A small image deblurring model, trained from scratch: 2.89M parameters.
Rows from block 3, named by matrix and row number. Rows with one number belong to one channel. Each number is 500 + 25 x the weight over its row's rms, rounded and kept within 0 to 999. All counts start at 0. Numbers have three digits each. After the name is the row's rms in percent of the matrix's.
# convs0: first 3x3 conv (model.mid.1.convs.0.weight, 192x192x3x3), inputs 24-35, a 3x3 kernel for each
# convs1: second 3x3 conv (model.mid.1.convs.1.weight, 192x192x3x3, transposed), outputs 24-35, a 3x3 kernel for each
convs0.71 108:497507530513511495572533458513498505484473446496522489551516473455465534471508543516509496501504504500491543527496501524489530477483491491511504469544517499498504488485525473468531452512463487513506517519494504511505471467499520457477535494454510500503405522528512472503499489506543525495540469496510482478555518540497484483
convs0.72 115:483520507515486503516474507501511463494528490485459490497486514504524531498544497480478499506560518507540550506522500505521485515496495541514511519502527526501526466450487455458510454471479506459483467463487516489510495510495490525530514530531483476471514481476501449484530527512500505490508509521479471481478506459453512473
convs0.73 092:541544509524516524517517530512503498485491517514488513502520503548520524541536515521541495530516521524489509490438490501439448491419492441479482489480442436478458507508484537512503509483522533526532481530500526487473523482536468479493501497521533499518514480537518547528517504521513531532530515532508521517444477493511460512
convs0.74 090:484496537466481491472508457524442493487484525506415495502501535512498463499492470477461524507479455510473516516516530521508493482517468506504497537519501509513516499508489517497489516499501494489470541513460519509519515501488502478511518516545536478468511470485529460488502503462467523517460493539513495531517531513492482466
convs0.75 092:484478500452491484497504472503486496512492483521481499482494509469511508503511490486471513501503521497488490615585530594540563617580500484490488496545504459427503488471497491505505496487446495516498506495454498493501525487501517457497514470531503504496502497470502504490506497512506454491480492502505467498503461479502498491
convs0.76 094:485501507496504475496487497515514516512520514530490514530535538516516517531509530519541521526531484489477500498483508503501524504508515505524482512513496523495472500523511512493510502494441482499518510487482522513502486477492475496517500512487512515504518507536452481490520504467520500513509538522551538549511515514471473471
convs0.77 072:501477504455530511479481508484414471515481486492491483506512529467473429515489467501486513495555553500447494495442476471485460491479483524481476527507503512495521502464490530501501500521512497469507502527532468453491523506483500473485485524487480488472500521509494532495508445491477498478485477538504465502506494537520485497
convs0.78 107:502473509537523493466540505506451489501494500464481505494477464475514429494469556533530473510531529527481490504536545504510524495465507510519499524532539489552504519512496481492498518474514459479488469485513501504515498511486552441503499566490502503508504485479492531466508493506541519475489491507521504478491493509505476514
convs0.79 094:492514499479465467476494491510523531509498498523503528513511528525518514502497505486479445485499528529511531487498478473466472493470503508519518514504518508507502469517542538523526504511515508504519500506511503526522492525477440464466518497499509483465523506511497498528506492499478496506515497493531512513458490496559556527
convs0.80 103:509507504497499502532484517507535510516480487485509500498496511505507496527509522501495483518495509498503505519485482483502477487482477498507504491512514506499530485504509505494481473493510509506501497502494516530519543541532498502483535528504501465431468502540540507467519530506501510482495504518491515524516504496475459491
convs0.81 111:506523504500537497512474495522507502504503523476505494531497490506493511514481534493492467512517525529507496486476473474528472498468469480519511437518515490492504499480487461490397515454515508461467462478468505483503511496456480543437483515475500487520539484505471488508476498497503491507504496492500507503518523563516525508
convs0.82 093:462507498492526534495510500486561482547525526521522517514529522501526523503505514497538518523509530517495513480507514513512488496491491510491505506485539513507540502459506508544472515518487488528511500442496502525497496498523493514515485506496492544469504455468499479504492511504501544501486504485498491459505526508494540513
convs0.83 115:497495535501473522511478513486510473521492489513468445498505505483487486476499517488488483484497478477499510557456440517468461546455438523475484547478456518455484472471501494492510477487497495524497488529486504513497466535469469501474476499471468510481455489488447481500499475482487480484473478495497487499496487490536454477
convs0.84 112:494482495493489482500515493465463478497483489500500497512480508482461478460452506498525460480496469487496478642548589651539494651582609520479510524443550522505518495483481498486475474460462486496508468470517482461520536472486525469461524485501524497533496470477500472490473508509466482511476488505511481457504463493506517505
convs0.85 106:488487507493495497501463500501512515468494503464463543522508502505507506510542506485514493490525488501507505512480424520504425528485431446425504409406477439443518507511484489484452515494469462462489541513518505478516491486497511514494478498504516460487517524534505488502492517505513511521506499498496524521531509510529485518
convs0.86 097:519509490514517517499502500478501500512511508529518500488508509479515523495507526504508495509509514508501508458438488469429505464412488510473462508516494495461454510526539488557506467550480511530512523520516513505497487510507511493501493512526496476507484500498496500515457506503496523502512517521540505484517481476504495473
convs0.87 109:534512502518512525512482514533628523500468501455467495477485488492481472505522503498428481503561499497575498510528493490513484493486501488487485497486512500493507499459480474484489505539523489507558497467485501511505485505485496520506494542481500532488503491503475483503516528495506477504506497514482489487467507486489506491
convs0.88 109:482505522501495521518522490486459465494471511507512498492490497508507518485493496492508502531524519492514506503481490485521495519536543527525503583499455544521521494551508557484499484526471477507496517478499533500504513551531502547441466454507506488493496499459498495493488478482471507474496510499499486511477546491488480523
convs0.89 103:513569515503448498517539484516592512488532507519538520499500480500466524496503485513441473495540487493497489504494509508501505497523484500490505506497516510507521488412514483464483497476509475477491508538490495509489539482501512486490510433498514414492481527498494486510500531491499497484502439489487488494496523513507536507
convs0.90 109:495508509502534519518495504471490513489507519515539474531517489515486515489522480489509513529469495517525529491500494479512538477505537484488507482518469539479543529507486486472486467527528499525514462486491505480494494463475453458509526520503506506495525487481527489484478513499503499487483512513484494498498482526469460465
convs0.91 110:488506504519510495523483494504523481471522487535495540492465534503461470508487485493500507503519536472499499526498481526527539497490495521549499527561473519500504505457488510539497516524468484455477515519463527499528493437476507519460472529541484486498485518473466433509493521497503485472505497477493509515509491527504535547
convs0.92 070:486532478514502527513514523535546498507527505489530497462502494471484488506523521516509553520517482519495469502530507504473462533505490462486479487461474493498478529502481509598553475531447502492504523518574513503483482502483484488479498504511508504513457523469539486470483454481475490481513530529503533502490497516465501496
convs0.93 104:493534505521510472523454500471551493480450515461537521512533483513522436493491532494524474467476529514495492520533513527508499495499505526489477520449526511521504499479487511510496503513517479511513487490505499495515454504498533494468453476497521489509494520522501504494502490512502481504513498499499541498510511459494523559
convs0.94 109:509520507535523508503494520485497477493472485501475485503474479495519500481494470466502473500517484528501510505482477516497485501549465501509524458476525502517520508534483518545513501570477481492511512506534493512509496477438466420539480418504509525475474522484485522480476526517489485513474491504525507526521488526479474468
convs0.95 111:501532481501523514490490495494558516504539479480469495479482525504490487516478501504479502519511514520508507483498475487485483498496505532543531497503561516528519454491495463499512472489473518501514475523499465488493495486532512518502499530510514492523538478489503503464486510460470493492494491501479460496529521489502502487
convs0.96 079:493459486516478481542452491490526504497545505481517498496506507500522534501508469508514515513524502492534511511433499453399552521396527474439499474510500499480483506518479492528484493482505538501469530494490497493470473532488489509475480459527493488461541453478472436508493526475479517451487497486481506490497481497513476486
convs0.97 100:509491476501534500475511492522485490506505509497547482500552485501504486508522463505491484511466479505523471428528451469526453440490479446515529463565501456500503473501535499518500530521474489495488484508515488525504448502494501459502500542543481518503472478468471532479506540486505511503501507464499492488541475507481520484
convs0.98 093:510502507494529504467467490525503525502500504521517516490492482475466511488501486530508506513488522501510513505519498502500512514486534485479510441504454503487514497491510510525528496537502507505500471522524494513499521497501534442508525496501475481504483520484516489506522522511534520521542525518528524517512526510519531517
convs0.99 101:490534496509532507495509514508510500473505499493473509475459484491475489501477486446485513478487514501481491539564582539547537521572564585519509572488500555469523504509490470492492451512498487489501477464514514491477457502479452523470463508464520476503485473530545463490507484502494489496488499479489496509513506496540472533
convs0.100 085:527489481508542518488497512486467500498493533489498480483500505482493498483504506489521554494463491500492501506495515516516443494491480514482495563491499524507480450450454488414425490461452514484477533492490532515479457492550500498507494512512543487461542520524538485535455500491521490477518499495525526481555545493500513511
convs0.101 108:499492548471456536524513497485457480516466505487525468513481517537503539524498501507547521491532514524505487462451499504480508531512501479508507480513499465484498521521500500482481490493446498472494529491452510517502521516466448532551498485521464468524492539506513498520493491524510478479461469501520531479477523513516502502
convs0.102 102:501491490500494517500496483534506547489489520516399486490529544489513530539525487510463499517528511489550478507484503506484514508528515510487507503503499514480507504530492524538493502548496499536508506518508500496475481463493486489520506551531490538491497494498534487519480492471495472475498482499507544510498484502470396474
convs0.103 108:495511502481484517498503494509511497476485478517505508507457510510500484480539507495500462499524513484494499472467503514517496499512459499465492517458455498491493470495483478507494496524513528469489525516454495489496476486510463515526508522552465484468519498519497523477490484487458484487500472504563516508479509492477503432
convs0.104 119:500538499499458516492496476514587492515499524505508489468530570495489487498524487500487470491470465482502507505484485511515492495509465491475509485495519489498497501512519529525457518541516501482508487502512496460539503524447529481467489530484508545469496469486499555500524493482496468504485479504508541499525529523498511471
convs0.105 078:512504520503554464522481489495463510510557535494480493493487511491486490492520467518517519519542535547494528500515511473525514516526505485514518534552496504523499487500482503478500513493512507525503558593516472496492510512491438506476486524465534474500524433535508468517494493505538512527508519536520464504505546495520514522
convs0.106 100:486498488518487523511478533512483494509515492492510465529506519545489510519494524509474484497490503495494495379459428394444432387423454475542527497537502482554485498512499516498526549448549484485490483503490486516500512466466530498470520498474474524515459527492439528489493474512507494492498475495524503498505520512504533503
convs0.107 105:496507478491489531486486450510451479498493493481436521536479487485539519498508531497493517507524511497503468496508479465505467461438442474533511462443543485526525469506469514500516485524530507478496464484489500507510456482521523473515509499538445506497541475413508485499479484489483468511493497512489484509468512453491451476
convs0.108 121:476522508487527495499496515488500498501591535493415475498464507485514530501486476524363460494509497501529512510503486478498485489464489503523504528495517516513509519477504499432485497470506452426492498524500499495486476482493508470526499542527501502516503540493518494465510533506498489513502524496523487502488468496511521519
convs0.109 107:531534514504552491491482505499514488486505498508487497469506491519538522508513502496517502546528483520505533476501494482493482482495469497497501489495517499502492495499495498489537484497475514522508494495518548532536513521521531522500531495504507467442535519503466488508485506495503504498488508500505496518495469478491486493
convs0.110 068:533527508535501482517476517503518481533523495509524514513527524517531512504560494445450470454439489488514482493522467515526484497455482481479505482513531501511505488472475460472490497486493492476497503502466473488493526478492495505501493501530528524502518521544512580514517524522541537510537521499503492518497539480528521525
convs0.111 074:506475481492543479480519556510475500531521494488532507493514500482480496508487518507472504482480475514471500507509512488498508486526537480514464430538524465554510461501519512524489514494528481518489488486472511512473493523531524516454475466508508490465454564551486526493510523521492497467465496490528441451481502475532473537
convs0.112 073:528485494512490487492493506543557503494527490519496508477480466516498529512482510502521515501517500505497509495489482471447507504480476510505495503517503480508488546552502501502488508493508486512495526489510476515515498534465526518508493492497487499491480515481497477501489468486532521522519555489489470503507528505489484536
convs0.113 083:505486488532510499496483505510477519515548575534465543517521482502515508484531512503478489516526515494521508532492515506540524482497530509520475492467468497488477468537521508509498512520456519475491527512518509494492494510485489514506505507478524507506527492518494469493492488502489456506512486525539494512523549510552514538
convs0.114 142:500484482501548498513472474474486471500467497499526517486576523514542525485500486507512512492394473498496503507491503498490502502515507490501494502478502502495497491544511509533527496519524504503476488471469499514500497501567508519510506470485506472525506488478498501521527504506496482516488510495508530502508523510512508510
convs0.115 107:501511459552513483498500542490495475497454454487481462502484500476534528505518491498496464522492510534492477502530511485475518493471468495499496491520453499516516486512501455466501470480487491505488472484494506526500489498519547531476501483497525529526489527517508521476492485477524472507477493461499494476520539475477494542
convs0.116 102:460473477471539548494520468483484501537480538497501509503482510481481487494522465519488482514524509487499512485527516457507516502519493535475479470518515523486505535492534538510479504493499539517508492522486497526492519504526486473485469503497441504521521465476524501503519485484515497485548527493506512483394499490502522510
convs0.117 106:522485511504504483423489493493487487500521506480459489539457496508457470511464521504460489482448479510476483483501475473493493484463491476496528495552540499507499475504524505457490521516511473474490458507504487498478510461497483532532491462494508453466519480489477434504482494532491502508476451475502505490488484502520504545
convs0.118 080:503473505514516525472477513513562495485525512532509512488504497514501488505501487524486513502494505501499492541497520501491533539467505485542518478510477485523485560470465517530498526484520510456530509496492509487503527496525516514527488489516442485490456468489544502490509532490527478507479475504538534515508482501487479492
convs0.119 117:482519493463468465497500530486501510515472494496491515502485512494522493489519493507526516483481466511515532512542517488492513511539525501491501501499488488495494511480516466540526499505495500477506485528510490493492535504468560479476534535521489485540479502487504486481495490504473504495497524477531503493481514531502501501
convs0.120 089:515508490530492496487501427487557519497472477479535499514530480510516467492535540515490462459509497515492476484467513509509505490521540499511497543595526500480504518541524508498516479533506473490510525506491508492519504477547468517532520505444506476498499474481517526493480483503499514487527523515496529487538488534481504495
convs0.121 136:508513500476529528489521481503496506492492510501438457501480468495507480509474476520459481501438493492520536498505488502488504507486497506493498510509499515493498499459479504464494506508525484470498512552515496519518500499506506450500506508526513491500487510509491509451513513509511488484511509499516488484482491526498451503
convs0.122 082:504502499465489501497507491539515539540539530550529528510503523521509506533488497484505484503486509492504499481500513523518509530526521519495501520475507482497504518536513554552518528498551511497497502514505512533516515499507496511510500519496491524517503507505524531497548504487524519515536490502482485498507512519452530489
convs0.123 130:510426503496463501500475489478480509513438507493508486511506468472475483514478469489501480471402494502506513485520481484513497497490480482522503507512491502504517483498483506513495494542511471452506505493498496499496455509460542550540488463497492468510516482510505528485526470519491482522501519506519509482501498498502466512
convs0.124 111:574516515487479479525524479503520490497487496494559510521522526468474519516511486508489491540490497524514509497480450499512472503507525499480491513462518506492486503485492520463520483486482471500491473492501512534506530472507485533581540531528487496467498489517521512493470522482485495508509499513527545536475525478494490505
convs0.125 108:485517542481517488473438472499507527530493516502472491492501498500485506519483468478492497534523500517510495458461470508485443468507530495495486476556488505484484474524501510532485524483520534535485507534519464527474543509503542494562495471501469505494454464511497465523525487465523509481470476453504521489509485524511541495
convs0.126 110:497472497493490469524470558488487516520491524485514489506504515490514508479527516496519510506504531512510515498510479501488490497498525515490498510545437482460510490481509510553623513476506494488515486485485491531534470497469502506505511473521505488489484465504500486478492499495508522474487514517510500508481454427497485477
convs0.127 117:517481509477515509486499492494548518508464507480611480508480483496484459505501478494544492489497493495532501516502493517497494497534496494482493499513498488506499505556502490547488499502475464552474489531473500530497515477489484502495492437516505488484493471521492523506498498513489494506478512491491500505492509479493500489
convs0.128 101:502496512519511489527535471517391537489588508539575539507483499501496490531521519471469503491521509494530515511477511489522485513486489512487506512518513514520499485513503499450484508501484495456490502484520520515545489473492480541482482525482521457535494537504500496466485514485480501482494500477501427534488530499511564500
convs0.129 096:492509499503511506506535546518474487494494480502519490501505490513503537500510517516511523517526543490486537478473618466418627495466624480500460462451491496519445506513513504555520546482513516508513538482490501508513539495513498482495518510502496496533518539493499493531539522544542501558545509502472502531488499478493538539
convs0.130 108:511500517521514522478460503499514506463529519459486469477496511505535519518525507478477537527521521489498500469477497471480528507483521516491512502521495503531489539501467436460566514448490499506510465489490480492503486502513480485445452484540495488487488503469502488500503489507498506472478463502511524531526496502479527532
convs0.131 109:507470510509498519516493508491458496506503466533483512497536536493478480525513478505524526492514502499496521520483456478491477494538500540527511558578520490517481485517500471475509487481509484486530530506528520504484517566496527442514511473473516492520502461465488506509495502488472516494522484481540495510536488483496509476
convs1.71 101:505534493509498523489497496473478512488514521487514486487498508522514523502519493481456513465495489474500501528501514464456463486511505477521495492504488480518500475514553445513512461464483513509497483491436493480484537540484480482504515525499518493501467491509468528486487507475522462506523517501478476464465466438531515502
convs1.72 083:475452472466457494496508487466479500483438479468475475467485502502503477498500502488517527509515529519559527525517504481500484494502512524533525478537506493496510492509437500469471473468478507521502490517508501509510526510494458487506498506512486565502518516499529520542537525536501492520518520501505460533492459464480459494
convs1.73 108:525440503516481486499516492524513497511504490522517474507499527512507514512500482543512490515517500545524469535526541555555524538543490495488479549536434520460476527470514509468511524460505487511489504518494482509490499508490529523467481515466475503506464501490457492487480508516478478523504472558493513525509512497469541491
convs1.74 101:487525529470529517489551505518534499561563501523561496468472516503507510479457526516495517488520504512529493512455493528527513531454494502502495521512518478512506479466484486440522508413522482502496494468483498496482464489532520520486514512468513485458513470459523455451483518533502505497498515473503469486487480532507542538
convs1.75 115:456529510473515495509495509526487479503489489523469514504516484493484493519489496516469515523511503530485520509495468511429455529446471520552515434430526455515504518518499466505487479530477513494490489523515520505506504507506504531554505504500503438506511465485513472477510484502464521487475536501476483506496499527517471501
convs1.76 104:503490533533502469481494513480500487513476489525492512463455441474499495483505508518488459515504539482516482493499510479517510484470482509513509530493491511499495523514531518511537492474486493502520543498509495479520473472483501506494495518525594510478475504480498472508443477499475494472491483502518525518468490488482512489
convs1.77 100:538576511522486494522506504498475544524521528503495500464475504510485511487504516507434493516519512513489505469489507478499520491512504510516509508486544512510497518499526530489473475530501531466498539508484490509502464445477520502474483501492515466508507516502498526508477486476518499510504519502478507524492530515501507493
convs1.78 101:492476511512499482529499539496511529503518501489498481484517537523524495532515469489498493451512540510428466476451510497520516495488496487485504505500457506519499426487500482478505534511426459469498489493465506502506501482510469483472524500490499442491499483486450566526474493485484467458498544497458464525468498515551446474
convs1.79 123:521486526495470431490484512497505500546490528507493521514511489484465490503508472472479514535497547516510485492509473464493488499519505488490508542510462503511515524513501470506512478475493516500517503485465482478501506526527513480444463459481451524512510526532569540536508528490492513488467495502516495487469479495486493487
convs1.80 134:504496531522515501490526512504517548534505478485519523475502484482485508491482486518474466483491523527485463474486496495476471490487517484498496505502511512514504503510499504492513483475480468480478524515521513506497499498497546506512498494486536484466412476514561531467435492500555511486439464473495526508517516497455486485
convs1.81 100:472485497504509486490528480507485499458503495486498478485517469516498473500513495529500481504517511529492512523530517499548530526522499499511516522464523505499535483534482570479545511505534491501529513520535526526471505516480528496508519507515510486522493522478491515473480493488449532484528564532506507475478505480489479516
convs1.82 088:537518519487517523494499492514535533522485497522442492558560510493523499534490512499416449426426461468484481495491483511512488476475464486476484521507461500492486468520530497461513492531485490490497507492492520559498515542513517482498510536491505527512492453484539473507526500501528487503539505514471481528499524484510475500
convs1.83 132:513526451502512503468506528499496494491513503473534506476474512476500507457509511465537531461508524438520514539483476506500494478519532484546468532533457526546446481495531506513515504531494510494492500487494511488499508521489490521497501515506474492528493504529480503538513488512516489482568439452507491490490493517468524558
convs1.84 142:506483494511502477525509470469505536509495526548509516533532510533539520532528523537544528523513490506530512470469504490511506532499506533385442516558472506471466516487519515527502522464495502507483534484488490498498476478482505487446494482470520533484501511493497504507529476494492478501464429475492515523523547503529569526
convs1.85 099:483482540509473508505484505520495505511492505497530505497510503476524496498522499499526537508515505506482526511506539494541550487548494517511460519489591537519504479506509488491504518489502468500509469508453498480479502474499494497501521501523529545513530539507513523500491519479482481491524495483517474519473513535464538499
convs1.86 082:518484518479501504465496526489474519533466512479469492486470523488475496505475538477473496475479475476489488498491490433485515459507460533489518524455467526472521507478531488475534526460514478513482493525493469503497490485499460522500493479526461464513454477522481509541479566490529502520509536493503517532531512484500489440
convs1.87 091:500450495496514473520563495510527532495485509506471499518521520509508504484486503495483527492508511500538505501504478516495492484450507488486497502508511487519505497542502526514492529553505516458531494497506504519480502497535529540542488512503503461493516486496494485475483503505485478513499495486501516519508471540475470514
convs1.88 101:499484457489500493519479502494493492470451505498523509493491501504495455504504478483449489474457487510494533473475470534460476459471479476509482521506457523478448494440466478486432481443494500511509490489516467466494516485517543507510477484479457481521498475452504520498498520492545469497509514500522461512525494521474529477
convs1.89 096:507513503486508509497497499504511466477504479492534486498535470513514496506519497492555522490509495529500515495457448493467500482546521508482482512496492482519484498502478493483470489418495530506515499501487526490503502513516504458505511509505522549411488481455506498497484477481501520509511481493505517457490546520507517490
convs1.90 100:492508504490502523531484517542534482477482494482518536541501493478515512500499483507527487511493491481511506509502511498526501477512499464511510544476555509526519466475481506511440511547517523527468495475485486497469509517508517533536509466511541557501571492482477521484474472473469516506514441508478482484491514503508515496
convs1.91 105:472466478484497463523522502475512484486502519492489505501535514510520540480503509508449502516497487476489437504505485520476509509503420527485483525460455510492485526485491483456557533471502488508504491467490489516493478507486542497502491514504487524525463525514495552504489496509567512505507485525468474496496481535534506515
convs1.92 084:511472471544484548532491486539462493477462519526507536465466490462488483527513490517481501495468522525491511532531501517547513480510528511498519476503532499528498525468504454476466472542496544506460576479473505484468503470517447465527512529525516543462499460464497500469468481490434466517492497510521495512521500514482465510
convs1.93 096:527488484506485517492484489499460495481457512512501519473504482489500501493495516495491494496495510521468504491507503521470487544474497549466488510547481511484472441520523467504507490522483503519513500482496497440510487543509537495479521491516489562506492491476507505477517491472500510489491536493470459535500505468502433446
convs1.94 097:489464509477487493506499485481495517475516502494503495493539514483494547525512471510512477529499479524484526484509496443467530547543505508516492464504564473479503493419506454462542527534489514500505531507452506499463520498504493511507508543517477436515462496543517459484489489482490498517496450530473498508482516478528488490
convs1.95 096:530494488481492500523536516506456481508521490525489455535493541509481527490518497439456501483460489510519500538562521498523519472527497498457490455495531498479519549509520482534547465483545521521502549533537494488477487510483532505515505467493509410523548544504481506468474492490501509474544502505520515497512463462498491493
convs1.96 095:479501507471469483479468456493498503505520490522453489527507510512493506509499512447465476468485480443516508499527504500532491504511488515552493492525517499560481483521514517505522498538476501522515491482519540500502485489492498469446509445472459475444497483438479478473521523551534554531539504509510503506504517502506486519
convs1.97 094:494461496480464499518479500510475507503474501502542500535513485540502493491479450520484503500538484527491490516538515542495518473547540480476469509490456503454528526506498504497504493504528504499518510485493469503543510499495498499495497515524495450494473517518522509492481492515450502536476493570530522499511526474501548522
convs1.98 089:490496474476490464472458486530497487485480493499504469490490529507549496501509510480511518504511491506515486477501488502560531509498489497519567500529539508543526513526505546505515477525492503530535512505533538535528502529515536539547540513496485486501488496463442484474485510482485459489485463486516523498510535507518513535
convs1.99 109:499443565507493533498503526482501478477518491472499493493500507503487463495492510495501493516499524492498490512469509512490475479501451505486570524507456520439561496480480536478500490454552511529482497501501489517490507504503505484492497492518493500477488527464477526460487526451509486482505483512480489481503521469512522452
convs1.100 095:499487514483517514510521480504502495475536489495503542500512513536512474503492493483518492482500568515474522533484497500477505477476510509503510527551548477548424497479488515509557482512494527504523495498504481480518508525502509546509503515504480509500489534485510503499511483495537543455488452474510494486494489462474533468
convs1.101 100:451536502481480532511471516495504460498512500464483457540521514463494485504507517501513511510494474489462482490477497473487513490518522493494485478463504501450538562509517508471459530504453485514488505464488514478479523510527500505497517538500473478510497465486457557504501508523501515507535471479546494483540512562489455508
convs1.102 107:505510499497494511518488492485482475491522513527485475495496519496501504495483467502486476490479497507513508483501483496489501508482524500486503505487531501477514505480503512502495524481546496498469505470489491498515501487513484526506481491519523495489490491505487391479490518497505496519491447499492536479476485481494567503
convs1.103 099:499549488524509547502519502495503471472484517505479482514524478494469505504477530508471506496507508492459518538500481545543472506543545492532500548568505492523511490455501514552510518482522511474484483501523501478495456484491496454475466467495544470494516489502482500533491510506512536503487487477505498498488497501499499496
convs1.104 092:481501532485470484491519481546492504504481487484411499509499503509499497466497508490543497513468480495491505485463508495505457476498473511486492505501502481502532506502511510496500518501493494506528479470508507545475489490504502530503486484494483464490503514523510478513493540495516506468502548498543483509529486526487473540
convs1.105 090:533493513491444476486524489528490522472474508501546535527458479500492520514518513534516500509507473519524511493467537508493492501500477512450491496533406527503487540540510512517455520467481506485502519484497501471489517510539503510521491475492528497529486584513520495463461493541487495512497563520512549523526515524492519505
convs1.106 125:522468516504502514497491516479513509496501498497486510493562513493525514512509545511461561500480544489463522479484495520464508519459536524438513530477508536425530495506496491517500515485506500514502516484509512513505502488505539491512529484520502442514497482491489484480497503476498489462485561438486517509511509498493493518
convs1.107 096:544469492528486491509475513508470470474488479482509493501500520516514520511490512523547499506521471485512504527516495557491519508469506501499477444496511472489525519495522525499496547511509478485491498518472497503498515515463486530505508497537505543512520522477505491523485527502447501472483510498475537511532519486519508489
convs1.108 093:492476525447497494507504502465507507494452495508534518482544506506504519525485495479471502482496519516528519497463518494430483487521496499476503467489487483465498524544489491510466514510499503530504498488491473454485504514509494503507505510502543472489502463494511453500505485489506471514541525500492486497478501462489588489
convs1.109 132:511516459489506579517494443531506481451487498528495513473473509516475477466482503492504513505500462525500508469494494519504516509500523513500487479499534516520486486503522539503492516514543507485494467498523487503460489517475519492505515488472445488493522473479470484476519499483487502507526502498494495506549514501451497513
convs1.110 086:502509535496509518531491501527458504513493470559479514490531523514487487532459483526454500509480479507478513532533525545532487565527538474461513487488445540479527492489507484467468519479502464503517460465493486502496512522549500521500523511551499453486460474457479459476470476497488452444510463490507521517519504521496514495
convs1.111 104:488533493500483510470454498501497509528510497483510493512521531534488503495500514491493489480496492489506501482519501497498495515508502474461506525507526519467471555481521501487485507514526508501499548508506518503507489451509527506519468495479490456512505474518500523499518537505522556491495514502488527495477532520529533486
convs1.112 098:519497489469539492481432510498507500494469436467448506488506500514473492523509514501506511525481530469503494520516469509497470491484457534507510470485504449470489511477487528464494510504424485493483502524523530525504493520497476480492484517503535481501510475499489486469503488480527551530522512500490506503527531451496468497
convs1.113 083:507470516491517513484506493468481455522525493528495491484501518468508493501491476493473489465490501481515494459503501471504506503528506496469478553496496514448482517511510482479496513479537490491479525477493530511531477542526495524516531539557507475483491517494485483496512533452487544515510476471480497494501487487480517480
convs1.114 107:500516495507513486511581527495469510503535494509471498511483505484481509531478514510494509512535511507483486498484498468462478486515525495523508507509481490500525491487502461476502498483485493492501492452471513505523500487488474486482485466527533521501516520503458517499479473499482478486496516494491461499450487485517497490
convs1.115 094:503505505461474519495477532521489514513512487498484496470498505518535522472506508509504504486502497507485468500529523553501437504480493477492511522500475514480488516476508517489506504483533486489499496489499471507533515533502470486532510518532501470493539460487535491497535502502496535492503561515497543532499488502485456478
convs1.116 091:515507501536540513482515485536495483567483477531453482503504503450475504456492452524460505540501499516544505509501481507511526498479515520488467548511471472540443540484504458489493475489480500503500522503470511458517477510496587550499487492525510493487557509603479486490511450519481499508521507516491503499490481510527485508
convs1.117 087:505525548487559535502520518478482524488487465480459478482485499485499521492489478496452489533481487539521485497482500482493518493502500503498514493455484512523497491479530481496517471473501496486538500483524492523483535493520507474482526503474532491528527493503521562469519503475480493491469497504493493525505526524548478483
convs1.118 086:510477519488475504503529537517511498521548492476467490462522514493504511533497477519493511512475505476477494533497485526495537494467514532484502516494528504523507514478450500457533478515456475504481487490485521512467511550520546466513452497521470526469526499549501503518528488519489475466494501484532492534510480490525484519
convs1.119 098:502502498555451536492502483481506512540525501494493488472490484512481537481516488475499485473498525484493506501484505513494518499476507503514499561538564536522507526494512584513486492521515500470483494474510476503493508483473486490513492502488500495504460511424505513520510495490526506503437486482488506506417509469494476487
convs1.120 091:555493538507496463518505507495480484474476515443438473496475486468530547473545546501496486513501508509502502505523481507550510515534520508502551517431483505535518459455482535523473502513471482484531520539466518491513496527508512468484506504492488521482517512517510540514527510494512500502463479470538500502484493477456496517
convs1.121 107:498509509511560520490497493455511493493479484522563511500501495514459504490494474507492487524545537505498478474494503502472477506508516504479518467497520497491495505526498540557546479503502489507501491495507493530504518523530523535517490487479516496496456472497537492482502482513524534528489464484486508466499557526491542530
convs1.122 097:504500495549516561493529508495510541518521483518525492523494491499483542536505491517461529533472459520509492504468495493499495515474504510522508498522484494475495479525471508484489520498541531491459511508519513499486507483525517542542523511511568503538488472451486457456425476511486504479492508464463463508463504479495498528
convs1.123 111:484522498504496466502553480520539483528541515529551501494493490483446479533475474498552492501519508472507507494488502492480473511525500515493499511480480494529510501506513479496506490492528478509494483467501505531496494532507474492499510475516526538505507512479488477499534512487488517509497459508501540503460484465519519485
convs1.124 103:466469465525521501475513478482511521481468496512467491499468473480494459514508479506474472501511518487509525496487490543517508554501454487519498494508513499511471520476472496501495519550531494521532521517528518533497495522506483502480512481475542508505452496493542504471483510501452475463508466495517490490525468507512499486
convs1.125 098:505537481531463514481484481529501479497494499500507500479487475532506512508462480500491487542507474500523513524487492489450451538495503508487493489509487524462507532534510521457515474424508545513521451483499496501495520546530433496504497504463517508530468469504522535511473506508471492507497523514479461502457503519493500499
convs1.126 094:506499474490456445483522495485499491495511491485512512495528498531496446498528509473520506538463482510521479513528528481526453504527485467510500431471499511509505466500498457467458491494501483490494489521485512484480511512491495530554512513513552523519514505519502517494512492476515478537548474487548496490525515566471508494
convs1.127 092:478478531497542478485568502480453521524550497481479494520531501526499520484493494526516488523542544536472506483483477481480477484522531487502510481504480501530517524509490504477520485482493506522562518512506517505504513518500501515499503467485492491496414517503546568519474498504520512478475474499524526470493511497473492521
convs1.128 094:477487509510505508479516508519537525481540519499516506468437492537489529496497496498563494505508484506454478493526506506509498510506493506492489503520470518493496531472469500472500523451513526522478493517483489449521504392500495506541501502499480398487497537482494524449467528534510490491487487481526551514503508513491505529
convs1.129 118:513534456488511509490506458509475493493487539492500509484476505470522518485526509475556523479524517498550500477486541465515524423516546493509471510560496500518476490474529498509486481522487514507487500512524485510465477532484516508495473501509497508534515495505485464523523498505497494486510463494504477504540488505453516536
convs1.130 099:476508500474487481509454500508519541525496526488481544524492480499489485472542523508531517438489491476501506513506508560475500498520451509490488520466498487477489478548520456517558501498456534510525514520464504497464486515492543495512492509467521536495575478565503511497508488499515503509515508506489464514537509503497472485
convs1.131 098:510485494520478504512462463475531480521466491515508468495479486515486538482505497471516484537511503542515489482504517521550494499521458513519505495464454509469453484489528522531542521498479508508515469490491505477481502470483465502485483491508496498507521512494453420481513525523488504526482504534513508497530510453530590498